Rows from block 7 of the denoiser of a small text-conditioned image flow-matching model, named by matrix and row number. Rows with one number belong to one neuron. Each number is 128 + 32 x the weight over its row's rms, rounded and kept within 0 to 255. All counts start at 0. Numbers have three digits each. After the name is the row's rms in percent of the matrix's.
After each neuron's rows are labels from the 100 images, of 14976 (inputs lightly noised), where the neuron reaches its highest value: "strongest on" is what is common among them. Only what is clearly more common there than usual is listed. The data: photos of plants, animals and fungi (iNaturalist).
# fc1: MLP up (model.blocks.7.mlp.fc1.weight, 768x128), inputs 0-127
# fc2: MLP down (model.blocks.7.mlp.fc2.weight, 128x768, transposed), outputs 0-127

fc1.311 091:080025148198144135103064131095143164135139122118119102155120118167086163052134125135177129113095131122096158174117102099133162175109170099130140123162186117162125099126119148133062128160131147161159135139115107122155084115146129130145119088192129166159088135146115088057181110183115151124129184103126128158189161106179160093053101125156180165121102101098130121115107176144155141131166
fc2.311 089:127087128165116150147126126111119113099155090119125224124115148143091097052080120125138138109141151117112131096103128059076176138127131135134124126133073112123125118111162192165075103127113102174098143161102131145099093139111107103120230138141106135098125051133082133203133178152149125148134102138145157106143096074116168162034092126119150144128162157113123127135116079046132112134188
strongest on: order Anseriformes; family: Anatidae

fc1.349 106:137110124109141120141130126132184128120176143130150133140129132138049127100162132128148143110083198154043134066146135203099147195113128115153134132147137106133138177150112107122148078119157152131160144164092090114134130123108144161162151148135121095093092131105135114113064139120121123056120188112086152204166053183108086111089176142203171164164134131141080073117111177140079116139110
fc2.349 097:136114134132133140090132102116225118124195167119160092113133079155105121104182145116168139123141114121141128094142119204123115117126142133127118113125093095153127149111191100123148142153129124192152133196133079168097149123116127109101127090128127149168112126100069113126222044102132120135121132131108079110133142129137036138101172119160134202099130130123134239116152076144143091091120
strongest on: class Aves

fc1.531 094:101154100120089139118128132139131121126141162176120092136144137112174148102094154138191147158136097094066163089170125100140187127085148102133149171096103166184105147108048118168075048149059137132203125101068164105141124147124106151118177160149086166147146108171138112111135165110148154081135076126186135075132064125106122140121127145113158143126085150144148099199123121082117101184097
fc2.531 094:204071142089142130104148141184153147128140147132139193112150147123086109151160062154187095124113111155091138133109124132160089126125121129115125105154115139165136143122117129156113204139181106168159201157122118093149104140143141113102110112121241131130127125174082093167128121154146205142093065161126149148085169158100152108121111153064095167084171136136064114112123111168106076091122
strongest on: phylum Chordata; class Aves

fc1.680 116:168183101164123105110092124135180111144207111111118115140140121098183104142090137104143121130125106169100106111144122126131186126168156128148108124113085151136130088130142137116131165161106154039134192146172116077133144095146116154130088163080115115039207107160073116135153080099120143173143093115181139086156137189069123090143086130162126133156102174124124095115110142089075176118194
fc2.680 117:076105114198119115121130065133137147136113129098156114124131064149128110078144106140124100143121097120108152114168110165141206105126131139127120160076134122113137106106118129141101156140064108113063170035114154124121115139103140130070147109130092141086129133136114124173150123169117178151110116092115121152138094194132105124127048049143095175150114162164156111123149023053145105068140
strongest on: class Aves; order Passeriformes

fc1.413 100:109154121152084102121081128107118101116091081128089149128112165194129132121122067157187116124127125058114194139183175161158176144176091154125146142137107146123075110123153141097147143118134173126130120099092087130162137187166060142124105192228159182117130165142115155176131150114142084174127156152139181128157137153155152109109126117111103088063155157068141157107099144117121157067125
fc2.413 097:145168118115141165135142139112167167148177152146088127158130108125167113176029122129168138109182118133103134143065145161096096137140137126137118132123140126154129150144139179152138149172090103166119118078131099064140074136146139109144137092128105105151044105141186128038118087105122112185092160122082123169149141050109153104129101131063100099105102110148098152130152102137116069216090
strongest on: class Insecta; phylum Arthropoda; order Lepidoptera

fc1.110 105:146113156162142097131069132111128176090121103106124131119131131113147168143071147082166133183164116166165130125110079134162125080116170128183140155148118127182166079173086149112079099132128130161149141081129116120128048142108176104096179115129123075175174198166171133190127135120113036130167123132142133115114068148085159170199130070106122137096085119077092150130132129136100145103114
fc2.110 112:101144118104150158129167114121097129123103134106133168142114142126103134044160103125087128168125084147089137177158092190096148157113116121133130176121157106113126051116108097156097148140154126085116138116136191187073175137119120133141129189128135167226238121152130106111078173127100084150085127114132160173121099092115100108192142053085163079159134137130164119149150140138137125155122
strongest on: class Aves; phylum Chordata; order Passeriformes

fc1.497 099:115158124135117092119041118129130154094142172086141183125149105082135081199111159111155108152161156169154116126190071142109117143135195095158102171114107142102126075110160091138100157102175127048103107149186137154123155152114151154158091158101093119060120113124153114158148065113119163115098063104140100158086086187106120152134136141157096120116071145138109126167151118213105149121112
fc2.497 098:131154124192162120153099131151195092123127129130104151094137147166181156175119093136168178141135066128133160101086129110157092142132136129122122080125152151088117121135218118135108115132078148121140171102150203102139160121185134152137142125129136129120046071096106145144100157139157174093126173132061124182112049147098079102132108109155126158116069108206130119110138078062143104111145
strongest on: class Aves; phylum Chordata; order Passeriformes

fc1.157 121:154155114122175123103158109141095125101156133166148171145142205131120131063151123097144114176125172195108109095091055113130077149101207124192104127179123103108179061142106124163134094154137147088145152129119112149134090099101199129185137101075092094120111136076114129090146118102121114122153169103111148089136178148102116125156087162211088085148137119186098112134098139136079108116128
fc2.157 117:148087129094132114165135121131081129135185079157211125154110073105124144082137162122122168113156117134104140078143115112121177108120113132125145153080128135091124069104173137079080212102112134161113130193127180168140140118003170131115154120114154170106159129119171118118136171079157105128155145153167165207127080152153146126194123108148130136094113126106097157087123158132140086121148
strongest on: order Charadriiformes

fc1.288 091:119112139126100072077176127141120112144097092167074079114134130123156098201083121062112090104080158091100120128095161140140133142116106180131101144083132146070106170164126201166184158165096117144143104097126107113101105150133079129151162146138118154166147106171102110111136125128076196153148146114192182056196111132147154128111146153080157211145154098114087139107097111123116097110143
fc2.288 090:170132128133126143120096137144135126121125094121167124115120092094116127172115131132104136118129031139132125092118131134127142149151122110127125069172116159084134160127133184079174119128122092067129104120127050084185069131166118097106166164128126115151062093153141125181122195219110147130153206133066100116098167123092113111125146160129119172129069193107086101094163137137120046127155
strongest on: phylum Arthropoda; class Insecta

fc1.16 084:149102142180151116159145131128122077116091125138152160096146083139188138149139183102138073109076071164126127143104062168136148125135216088111080122116171110152152054110122119129109143101108158096199148129141126124118171107150151187195087113089089119133140125134164132140098067088122168111106133107119169089117143148148063144124046129121164173105166154174117080098109118142136125189104
fc2.16 075:088116113050115170102155108115162150110146129168104131089128139135097117149183196120150179139179168135160131147133130136113167142138122134126125137134070119123133107136090044085115078126193175119159163168109133120117079115129125108161135175111117134116156153180075096166142107165220115137170160129158097219098141155128109098122076210160137118121156072104138107126070126130120110085115
strongest on: phylum Chordata; class Aves

fc1.202 086:119109102126111129190140102134124137108167096118089117143152171165107143129070145142109152129175127123121086098161145142112174127116137158136150114056129163109132163084032140143036076108093085116152149082150129157142167104168093141210134136086099101115083152180215140085133078115114115128149078106074172163127108149103141135156177145145151140131096121176098160153125101104131121157192
fc2.202 096:142096130142108099120143130085093103141131137088207099114140139144136153126177198130103081122101145125109120103179148137105098140120114135134111162096118118160130177085127102147106122132030128131141103154114174171129122114088124128118126092114134114180123106119202111041175127205096116134183138140173076166140106119079152181109159191145093124124136153129102118056097142221146108124080
strongest on: order Charadriiformes

fc1.665 101:141108113130138156071122128150073099073167131127162114130193138137097136167139113129173126196102166154121116145140156130086131160103126172205071124166128135131138148121138106139122146123112149100154138134120188073077141035095132169132134131088126047112077086160164120121151074125115126129112086106121117139175162111178097025123140152144142148095175153146113168129156143149073100195138
fc2.665 101:141132126141156128127122059098134167126084131061160074127125117067185114141136107131111144118111148132129111118147140136146154134121117143134115141109163117096143206180112087115052112156067158118176101113131157093082134146161139159129147073136060147113201093185176161117162117168101138133099180133161139151159074154137115131183151081196111075116127111166128113112145141107117154167031
strongest on: kingdom Plantae; phylum Tracheophyta; class Magnoliopsida

fc1.486 083:163085099145137130177169146131093067157044119150150130155156146119126176111122127119112099090099086129088114097109136132189152094118116142064135136108181130189129122087156166166068194105170146088067141121134127115122156158084134161135105183136133144069117166079192130139109121189109081133158192135111142160154118101094105154129091143163158128149101129106116190118120143156088145104049
fc2.486 082:151163123106119119210148116102116118100101084142107111123152079171118098106149111111095154134134128107148118087122107089104115136135115129111134136206090135129144138159130140133014079148118098117127040139120148169091136121050122133111154071125137130102104152034154137152137148095153117151155145126152112084139229099160095105123095110054137121153080130131162157105122129094128110049116
strongest on: phylum Arthropoda; class Insecta

fc1.91 096:207134115092140170148138100146177112137161099158154137177156120132095120114161159106130123106065171137074124073122120209147095146102140123132115176107215134139145142134118107078092142139128089122135193152115151129159131170100143150162191090135150108109111083126165152136118154137105142052151065087099147150161053129096181150089093151168127117165145122140121166061085124145085139174130
fc2.91 095:152091113135140126098150103131131134132147179128168113151130171164111123098172190123112114139111210107103109061171116186117060147130135126110124162150097132122134180201170080063131136150105114181190078142154116089132159142086130087119113122121134138118173164099097117083167131124081197122147099144146116116153143147067100132128085101138147157121145152059151209089156108151147135056152
strongest on: class Aves

fc1.326 092:182171109084154140197128105132170093117113052118093119164142176134179114140128140170131112145046154083053127060109080184135100141127128074158197085096099140157115120130092140147098105117154129142121136136128079154158140107157151137223144150102142112115116109169163118127143149121085104090163136096123116170167091208108116112127139147141149136121111127150090133141099113065113126188086
fc2.326 091:160109132144123076137129111115111144124156142094160140115156102150118114143089179163084142100158179116140122100137139212095123116123126129133126159138071122170112125147135166122094151172099144132141120193119125116126148127119118105083157130120136110205130075132077135058154071118126107115197150135147088193178141103141087130104183131137144166097179090104106174060139125225129095061056
strongest on: class Aves

fc1.370 106:176109146188117075036142112104104099116115117099158097119134157121069104167099132096080118145073172119142154127127128156114094102146150142160149180140185147112130144112124138104144149144076145119188201150167141144159155134112132148098025125146118173105155139106155115094126102124088126086088160117135180111085151089134151115122103109187096236093138129196092093111142120132141137155140
fc2.370 113:100175132059119138108101144124110129124119114159118146153137136087056124161112169150129148112167114130170132137099114109129069138123117132131143158114145129079116075134100081060147080125142119113182070119137142113114148127190111082195125117144091108123179140124105120102049153079150109140107163115069157113117099143102142136134088141183200154158157145039147169176105225156135170131147
strongest on: phylum Chordata; class Aves

fc1.341 091:154121127156153153087172150139103107100130151150105119129127177115161149074097126124114122177092141175130127086110094134105092093153163116117134084101116109184168109056111152158033144097138152171131136111098115137147128055083169148124070157087110113111156150158113141127080119118121077176155142150086128088176168147119070079148080129168109142058196125151092103183128162169097080150111
fc2.341 093:094157128179121096189149122132129127144091058114115121139116019158137151145131112140073176128128093139211135124080119031185128158126132131125113129192176149118110158077086152097008118120126159123112105131084184126094120120116121152086129084123166132135124174098088097144203167110159123142144113140127140097169105105155140145121128125114149144098148135093148150159117123121129134160153
strongest on: phylum Chordata; class Aves

fc1.608 096:136112125214114100160098141118102044104132144097117140147114076144077129104176080152140133130104146140119124157185131056232157101115111095131125137180166122171120145135101132087174135087136102135122149123102112122157119130128119180095091156172141142111109129184125109170161121112179216132152137124139083127111089082137161114183143104038164156134125172180149122124119071099127132134144
fc2.608 092:169175121095124095138113151109145127132137182194144134161136166139076127052129135143143055149153155116097156160166132128078127127132127133116124110079079113143122117062177173151248135076135132153136130139127154158140124134144128098189122180124116120121070137146158123104131074082084190163120099131192122145118134107157127145198172155125165193151117112133124132151115180094136142106189
strongest on: kingdom Plantae; phylum Tracheophyta; class Magnoliopsida

fc1.667 107:177121118135115166102154111069107077147136116137132175111108107112161128085130079119132150042150163121119153164146164108109167142143164056035128147139121111115095159107078111114176132110072110130071114149119151110108157103125071142119094093140131111081110076179110156128143144178174173211098129137094103159136137107137121130143190129119099127163148113140139170155126142134226142092188
fc2.667 111:097140128133126098068147149100110102148168084131134168140123176154113092128151135143091111134110091113148126142140129143106079071112119119095129100144160100088127137109130135106191125054174174138076176160126090103021124123156132226146097134122130128069093091170151100151161066136125125135092087105132106078152100086083142160112184136101120118061165123127127134146071141095121106176185
strongest on: class Insecta; phylum Arthropoda

fc1.767 090:099111177082151156140128096102184204143200121141159125137170165110130158112175135122098110120144075143115105052110124049159157080107165102098153139097107162108141145164101140128145131158144102097089132103136142119158138099108172122151136063094085113193160164137071129163089156115132091155132143089158152141117138159139121216159151111142160144156137144185092084094162124131151177051135
fc2.767 106:152091124142134127147120135141086131125078086100111105118141094118100153122129112098176209146129157109087128077120148048072107201127119151133129111186139143079129199126129145106079071157043086166122108121174142097145079135099125107175115086128118145120127150107225101090158175088179134122128138159145149111109139101090115122145093182173123140124150104180137137124191143128136184163131
strongest on: class Insecta; phylum Arthropoda

fc1.313 114:097123168109169155128138099142126148150150071138139129118166112099190156135079161096162091090151088173122114181136154112102178178143161106128100120077123135114164059119051088096108145098092126141143064067123134098139115110097155137139152115100135134110150171107122129174194143081129109180171111081114109085148125161096143156147131150189157054170099105136154150148078126131157211124083
fc2.313 119:140191123082138115154170083163091147127131101112097160096129161163115089065092141129142138131138150123116126203126114050160067119123137106117145137096148138138145102112101143158138110115164083041053162066048105115113085115149123140128098130117081111099118128183125107123073116108128095147106111142059182158132126119107129117123137130133140092139141172092115082098097226179132186132127
strongest on: class Aves; phylum Chordata

fc1.100 107:098048102155171096092129108114134126131134109139160177109169162130076125142159112134119076123123090158112141153077099173120099104104191102126101197132165142142158060149031132149103106147107104068131188104135177067190132115154156144135139147126147131134134110121190147074080170113125101118119188087175098080152114158125165126193154137108144093092127121146155092164106136143146103111158
fc2.100 113:114119119146129169109137077085100160131140117075148176169143098127101156071148109143158191118145130127120156134163127106105142130146113136139132078070172113141129095097116116177102146158148186186052149232140090078180151124081125120122149114155140130136171096161107168171082127121164101180132150120143113246140146113154131131188154116081066111139129126124102159118113175135116130167141
strongest on: class Aves; phylum Chordata; order Accipitriformes

fc1.511 081:106104138133138077160126141140195087128177129090154120141150150172180067192118166106122119097153121159122113174110123164129180090143210134137106157154141127101151086094117102115102197125097104131146110169139176132125143150138149157183075078102108085125103097103116086158087099118119198107097190139167129124152071102155118178163080120104081099173106102172146056129109114176125105107116
fc2.511 083:094149115094128171149133117160106098112127097165111122094115139168177230144170156119164166107109174114195131137146122136170118150109140133160133144126106097144112114151047152173119098126139101132152141165129106102127110144134124138123153166145150136118121127154124171115162149173155159133098192113063115206175165160129112114224046141138048078120157150107114158097098065093130149099104
strongest on: phylum Arthropoda; class Insecta; order Lepidoptera

fc1.627 100:106142134095145154132079067133159144142206136167086149120183172134137137074161144176154104110115096079096152101138147086122113117135098151187145088100153154125109177144115087149152146150146093069163103079166178126146113096144129108186192118170077086181101102178074118166127119107112139140075085069132114085128130154145092191163114145153128116118151121204111164107102100160133126171116
fc2.627 100:156102130144122146172103071101125174121078085036173132135120093122101100102116107138084141130129167126140125136124137103105147159139107099129147092203098169148135159158129114115094125204065135158115090104157130108158122124100133114191069045119188127131159156128155142160131145113100148115135056129129159156152152110149095101087082051141122147132161145146147112112182227130144181109118
strongest on: class Insecta; phylum Arthropoda

fc1.638 083:146073111122133133077105128134055108090093114119106141141174118170157132153077125147131073158121160136117121131115104198116074136129157163191156133188168151145122107135104082122137179139177111068132126133146154058089082092120127133138141164125118075068097117157105126086133079076114149113131105128148137118149118050159162068109107143142186125138155156101157179129128112178088127225121
fc2.638 085:191112129158163100164186088132130157136098096116093096119131126126162102146136094119151144132110166137130132143120151113108147191115124123146120135182167117114115172182140142072077055129044118147180053147148161078105134126140132105136111090133140121120154140144131167178166129189119111118130140129165166127172122091110184132143141143192131117123157124147108077076184156147120253159085
strongest on: order Anseriformes; family: Anatidae

fc1.537 120:166111120166125099131130104097102149123132139091174149108152113088140110130134115116160085104177122110048114116105131164146193070123115139131090159151142129080139059104072093114167180116133104155134160134140208190118124182121128162139102134190166087108106130181101085061144166141109131167148114092089107175161120110180092056191168158122153105161161114184104108143139109119137156114170
fc2.537 114:167097139156120107124138090074127094120210117095074102176119071088159101119155129149076149128139073123139116170128119203107154102121133153136122143146168116107122124128141118150099153166146097098148093109059148153117159133101143106088090104117142127079160157169059034144101150111152147117110136143149154159108192187113142115060130089127116070112117056160131149136158107166130185186133
strongest on: phylum Arthropoda; class Insecta; order Lepidoptera

fc1.393 090:160172123118116131119141155150074171148127131140154105115128156137091094027075106102085117159101153168110121143124100075099064120140174071142116150154158128196144078080079150087125185133046071139168168133110118112148133122085133146134134120127103181127145150112145129125116157170088120165146154139121164111152183139118116141087103143224104188127101142119063090153091143142107088122115
fc2.393 096:180108114093117165174142152121091094135133134117117129123134080149066164105157138132139113116144116117170130090138136067158177154118139126134135113132138123097126076177088119092121127150089142070157077139152164120068106114085119121151139134135106118098130093110102132180166202129097126142108182139146160097128075111021145153073138193119141170086172146119180227170147188109129151168144
strongest on: phylum Chordata; class Aves

fc1.639 121:123043131162141144091130109136085148134149181174110153140151159131082141085152101151144071129153062101135124180074157181165155167114116142125133134134121141116134121061171154086078082106113138146129146126146058157149115123131121127152192173135108131164180112072105117112110093078150135094156143091034127133146164146079109107139094131178169116117173129092125159061101098145091141147191
fc2.639 128:088113116168091121051104077150107143140103094149112161080125094142111119109099114124161209117107117133125126142071131101126150096137133129145117189069109163085128092145211135130132166119140113153107157085124086211110073122085129182078094142132099112134152127176158144157176102093188095068148115125115157162143129168201110122185119090061164099131142154085110112133135132084135121117152
strongest on: phylum Arthropoda; class Insecta

fc1.332 106:121076143122169159182124105105105179152104151165105153142179166184145137107176083106097069133175111082126193113130107046157144198119176107107128084141097151150121183125101079113101197126108157120111163146147126098133142099095159119212157075105143167141106130117093098167127116127126121166128101115071122113155086148140082144136094146092136132127154131122152100072134097140115078100206
fc2.332 106:232123119113135144205088137129153156109175104112117131092123167141100120157152090145199117105174135136137106140073150171057117110133128124131132119160197152158108193152131153154060050137100147126136142124153149040105082126145150144128122058131154140118155117167129137160158142120172099131116097137098131071081120088117149085107113138119145195155172147155113156148087105139119117074105
strongest on: order Charadriiformes

fc1.645 111:139118099137123140117185065073139173149144121064132125097157135096107103137140126179146138103139128030087124165088170160114148131166085136107146133073138176139110112177112089137130123139111120153115080080137126163091148180105105120100110055179190116141127213152141145103155172129111109207097123107101149117146102142106124134153152144197102116150113091090215137149113110119157152132179
fc2.645 110:127138139124115150115158086060134131144087146193094144097123153097140167078161125120145137152098129121095125193065120115147133140160129126130116163183157159133132113046098148133124096127156103128097137077101157137113108150170117135079114169148122139139153181135103025165092180121168123110105088153030170125169127132055154150135152099189101116086131171180157119114057107130130119117137
strongest on: phylum Arthropoda; class Insecta

fc1.22 127:101120131133121153089109120183195070108136111136088183125146154123185173086116156100129146142105154167093118101170124135113145123108171107121124165064080153184143104135184170151084099154134087068152135065079149097107141111151126124113135146096140100090113135161107149145119125166163114142132159115175181178186185127065140090181148162195141123117037134146139081139082154136130100105118
fc2.22 132:128125131115125158152114086130196121131161123160163118167123154159063170114157112128131105121054192140142120183154130156184116093129134136142135123100106127095145136200086082134102089120134160094066096160144103135174125137136123107169101126126126156073113144082156144144124123073082144130121092134148145079091109121133087135131090149163136176139025113134153030157118127029132132090151
strongest on: class Aves; phylum Chordata; order Passeriformes

fc1.464 116:145070147116124091110115104108133081119140120108181111137125145153105102120189103165112140124086138121118126146160120121149132080152129138164139160131127118109118149126147084065147116105118157137215171181149111174141177138142120145110069187160132123138080175125134126130138120164092122138114099126150184069124165171122201119092223123147112231123126156163005127154125133136115120139115
fc2.464 113:160119129157140146128091106100231151119212233153135136130125128107130144123089097140182110118087196134150143149114128120084130131131131124117143160086112124092106138147124086068133137149130109152164131120140042098084184140159121128160116101134144138130150155139094144118176131068104105139100110109123142085156082100135090144097189139118142185108184131062131215158124183122127164125106
strongest on: phylum Arthropoda; class Insecta

fc1.602 100:136147106183123099113127114112119151122176106129126131121131109112155081070120135125149125122083147116137127208137117077108150112132124124170128099145124140152121130169085179171087131146085193122116185158174096182150110120137109163087088102133101104142216094075096075093165067145098162159077125115123112134107174140103134117104076161155136177118107217168106097196151153126107179174087
fc2.602 100:091156140129124156137121135129160148129143118128079126140106173090113164122084071110140135142191116123164132172047113121176129134132111133132129113114095144099130117108131107179061176114182192118165137166167158073112155127139123093156113134114135134105120118060130146200122106121182177114096111158163105055111105161137145141125040173162144217144101050147104165159103143070119112124112
strongest on: order Charadriiformes

fc1.697 109:128107136111136117121090132093102139117131145144158111115149215109152128188137082135201132126155075145073093117115145155114116114120155102123152065115146124152159122092167113159082119096111133134161097067133062213127101145162133161104126189089069167134142163140090070153147086160166121115121161126116105180094151173160110077095129168149141130089153150099115167102182194052141130104134
fc2.697 101:175212128088125087106102086121114124125166117088140119147125091128093110128133128130064113121215222137150133051142120158166100092139123130124135132153176126113128097106163131118163091148123158062148097192138118067125120121163133129149111089130131138104128121111109113135092173064116079080153184140117074210131159143116100131142112126161165114180131108077156116133187174088143144156163
strongest on: order Passeriformes

fc1.628 113:132172124075128121107117095118138154155118119116081168117149199099175146158128117156113093129183153101146100112152145116100114095081141110149150141139151184107106182144082124102136092165168121074116159136144157146190058145136116124139063136155112144119097114164144124169090115139173157167120053093160089108129097097158181102081191141087079095146039122115136107055157173127148147102169
fc2.628 117:137099124191106179169113113104155120115100159170143122136116089142130175116117130132162114131077000140111122101160149160112159165131132118130135088137109155162147182085125130115156164125122170211189099173168115130135167133117118119125119086127129110114090125102074137121135178139116123097087091143174111100094138158131172144114248160094130119109177098143111152137134086133117081100061
strongest on: order Passeriformes

fc1.15 092:124107173090129099083092104155130132140106116174149100114132119164162120091159151119123093118085127124147111099121204163099058109130083147197138164158160132143131113139134155098191082133127121137109150149140122143116151116136095117124126122127089154162142103205138140109144142153126176086125093100121122179133142156099077094068167178175163225050089162108024146122127173145093143153127
fc2.15 092:189173125063121142152175105169120088126118113062150115086122130129182085083089111151132149104166186123162123115124107162142124162116147132083159119126112094095125119131179083143139128084117134202149145107109117099081125110119112109123147129127167123046071052176058103149094123145090118169137120113113091074095116121086079152128201158120174191121155091175124117166149107142138115141087
strongest on: phylum Arthropoda; class Insecta

fc1.374 102:125154127113108155140130085026149145162155123103091101144167108128166094077131140163156112093124121064112124145132192143181094182145066172139151109095123215146096057178101092115098130171114141135136069081128097116198182133121067130166169122173113169159170178133128133119154132124139097205094138081150159092147142132132120140136156104122116086134124088110130164122134123146094140114123
fc2.374 100:161123135104143143145112116071123136137063184173129145142149123113076191127065092140197130145179133135137131152060145130058214152139111140141122162120110134158142116054117168158114109171116157129110129127118116098152092116179116103099112132121159133143157133158143119115078104103168140147079192154032177167168116138055095110143158121147080072129132177127129097096123117124134163090105
strongest on: phylum Arthropoda; class Insecta

fc1.746 088:106094171134153148162104126152093130162119126173128132112157118122133144161092124113124144106228065165149095138154186148080141110174124145118109182125130139166141165072056134157098170112152095146073085097091157080105140066096127101177168197059115144126103107069125201095124096121078107134107088107145083144139134108089162145138133110134126092119147141080135209149103118121115136146102
fc2.746 088:129166142052129111184142128164141117118115100143101074140119161137159134159099096151117151137037107125156118157124117077189029145123105109120126124187107120105137176164160148117071000114116143151124103140106100196134099119136100133203117103123105128177090102117143120124099129090147117137106115139104166119149102105157098145149162127161124123124085141134157125097133193162138176129072
strongest on: order Passeriformes

fc1.694 122:187158120147115111175095132122056128142082122109122160119137157100096135101081113200139109132167112067126130171126179167099099168137092199134161157117098146182091160112149144117102120061158140167131084102134110109071128167151110165114126156234164153089137119137174126116196197132125136132158192113137101110131102141155170053089127099103112132138123137094122136148131097136091166113156
fc2.694 116:136116144083121120254137102123234089124187150183120120148111122109139113117164193114147122137127140124147137149138120120121160150128117126107130138131132137058129167162080154126075081131055164140141091091074136103093141127064131152105147102126170154087094103205134116109132160155188141093111191129138125169174117102131162121153107129075133139100124116147086126144083166101128153126076
strongest on: phylum Tracheophyta; kingdom Plantae