From a checkpoint of a small text-conditioned image flow-matching model.
Model: 16.5M parameters, text encoder activation quick_gelu, width 128.
Training: adamw at rate 0.0016, batches of 64.
Data: trained on photos of plants, animals and fungi (iNaturalist), 7.2 epochs.
Rows from block 8 of the denoiser of a small text-conditioned image flow-matching model, named by matrix and row number. Rows with one number belong to one neuron. Each number is 500 + 50 x the weight over its row's rms, rounded and kept within 0 to 999. All counts start at 0. Numbers have three digits each.
After each neuron's rows are labels from the 100 images, of 14976 (inputs lightly noised), where the neuron reaches its highest value: "strongest on" is what is common among them. Only what is clearly more common there than usual is listed. The data: photos of plants, animals and fungi (iNaturalist). In brackets: how many of the 100.
# fc1: MLP up (model.blocks.8.mlp.fc1.weight, 768x128), inputs 0-127
# fc2: MLP down (model.blocks.8.mlp.fc2.weight, 128x768, transposed), outputs 0-127

fc1.555:395473462521503428419440524508481453503497417482491455469480519511530423550437526577577501495468468499460494523522518393468539461594477419552594612489451511453517604396543489499359564555567502524532506461484461567551527508577473499451456522530531543487599524474493441474480475498519629478526532506588524481554548537545441439512434461447480594493484471411455522472491540559441550514508
fc2.555:453471477451500482478512491478422506530575482524528542575544568525506452523473508474517512516507512488495502411514465455580452365492502482536522502469466494484508458558301517483477454491416495610496590551521489507501505542540444479615486455487581511489561511548482458510398486492495582516541490542588491408500504492504463422539437631457520650503492545503484511410605485537508506521549
strongest on: phylum Arthropoda (71); class Insecta (68); order Lepidoptera (35)

fc1.373:382481550448546537429487405505563514550457455499570475505627573398532481550487556521554438464442483479405532547468497605597504568456547575481483553471439556495482421544523525477539500523457534496478548446515481551528435495491519526501578565453460483531516589465516565502475552506438527594490445380510488612519458536458545607421508520471546514471471495468472436484433530467482561454508
fc2.373:377492511549528504540478579496560459499456447463505584533472552491490457527476530487524555493514527515488487578521518527456510560487499526483524530529505481494493515510445486471492512387473353551514476583438518513322504527455469386592560508516469479524512393491525630518570501501506645510542488542541497395531501443485505396488530443594480447507506537515483587516483595523509506450482
strongest on: class Insecta (61); phylum Arthropoda (61); order Coleoptera (25)

fc1.337:538514506439590562499509431492489529496517510487503491527568452540534510544462453374468533558486512565576434430398416455481517509451640552574422480537504445535579482404442545556547469528558468504534511455467452433521486417442604500564458369479473440467438545502490542515498494499594517452564480445526520495572530527445457531467568571586538482530435499472438474485468527551449444524484
fc2.337:550543516543500510521502544533552462510577520548499501537520439484391450519515385494522494503594464492478508465533386563512461530487483523503488485479468532478506531624523541473501515447457470470505420498568475446498407500419520529455633666497410497603432491489544584509464497474487429511567505477536476620385508575517494521459521528570497434495490444545510503450559481421493502535592
strongest on: order Passeriformes (60)

fc1.629:386562467419478530456460530504560530465443525404516568504496515553618461452558559484585520519432440465399591544545502429639547505514529447503489487587497481541446465574466544508447443488509423489440480527489526443536535509551488441500513591539541507405550441526416550474527537525500402523460486511541458463462540585580502525485453431471574514461566534459461597463535500511550494465497
fc2.629:614404525537486534474490503574544427502533544385502514503469497492373511540445356478516504498563399459554524490484513519386384463512499515494504527466526510507489490450486445440403467528525547476506492472460495461579471490392507582495543420504469482547529496556439528487444512567508421498608499525503504415495497491507453564476439478473486507497496587561502475538546476568492516499670
strongest on: class Insecta (69); phylum Arthropoda (69); order Lepidoptera (33)

fc1.658:525505511433478510389496425536464539500519486456410495465652620495557516486432524467494505535515576502469443458583554545546526496461543446552534516426492595469509418530555500458493512488586501445500551454473605536529549490533487529452470549501476540470485496545597518568432534500469512439442435448526541522451448430504562474473512510468483423418429488556597463486576572617535454482578
fc2.658:553430491571521458441500529561464429499548499492530498448520412477411443524524439484477508499522583510524513512539492562469556510505476495494514510425468505479495491533486554491563513421496538454490439320457549613466346479463492472473573513483464509578402577466576472484433510539479453486563523497459516560415513515510510525540585553572486560516600413556516572518497604466506495528593
strongest on: order Passeriformes (53)

fc1.444:533444547549523485527536473458544519577486567466545525403481528460482543560487443477475506355521443483469492518447563441641527510521517465409521450522567453490525467519470548468548533509546483589473512507501528443607545572518439389526489453577455493461491507412406493535476527575480489517507561467526479426482476479554446603449517464456541423587411478449521496497527518508656457494529
fc2.444:565522494526459513526518504447621460501541463490473454522491446515510463443713500520495524517359459457533507549515481445318499432486503475527518527457506491494494497468533486506542466571580491512507471499519485510618454490555538590517438623473456483436494582577397483498527519406508426500493515550470478524435513499483501464507538503476448402503502454470479505534427414492525498522448
strongest on: class Insecta (80); phylum Arthropoda (80); order Lepidoptera (38)

fc1.84:524500595555481456452510507413545509464563556444521547506457514575484481486532464453458546426538483512558572451491439442450580453553710469434518418541548516373486493437479415523470524529482499474518496542401461487460489476491513566559497442499540455489439512446436452495463390454511489533425576571533566509527503484543551548568552579436484484552517484522550455462540539501547525436533
fc2.84:674465494484497489456481472632509447526596561669517484429542480520560441494525392513467480483472476519496499472455431563478453536526510515503469506480477531488493499551530546490468499547474502472517577496638445495587568518493504626395469505512487554478428444518426409489453493574485450507445495476529467576417486517493482482514495585576514487507481517434512538579413480488513522487531
strongest on: class Insecta (78); phylum Arthropoda (78); order Lepidoptera (34)

fc1.478:507515483551451509527487466462460599553507405450499517496537517541514489423524492557489510467472538414442565430534549421518487504603474486472536493456338587463441474486456517415539485582511432526510467479434486502534537479539387520525443491614512489476488596501481570488495609549410470522488545461567615402541477534506549493420524546478540441527438510462546524518426493572507538576512
fc2.478:481498496454497500539426508595449496514463444547512484503445631555463434517383502484481513511478602493482524502481612485460545609483484493510462521544617485497511484535595498503509531427542440553477511585634542447491462490454486528468557461520518521518532471504446556519465499487523628499560497558553526532370477605508502580495512544442481449550426513520481471470480612446506505596569
strongest on: phylum Arthropoda (69); class Insecta (68); order Lepidoptera (35)

fc1.245:464495495467526463446552514423476533567403572555617567473547532457486463494550573466502414458545505504370497460434493527494576540537460530545460507477686499437517500503502432504485472507521513419503496449496469510480566509513513590585551537511503532532546592449510496546445451425475575452524470474492530528403438579523495483483405506538500618455550464522493417557542468461457479530571
fc2.245:442511498434492571439522522565455451484442580499508508571514467504565461570558510489505486497469539527477476420465445441526426557490498507495488474497339496502505410439419511499495461464428504485503478491474465432388608479574532502522506579527587525595469437563548505495529493508523588466573515514594512476583505473510485541531499597499527603512505547579509643559512450593464516508433
strongest on: class Insecta (73); phylum Arthropoda (73)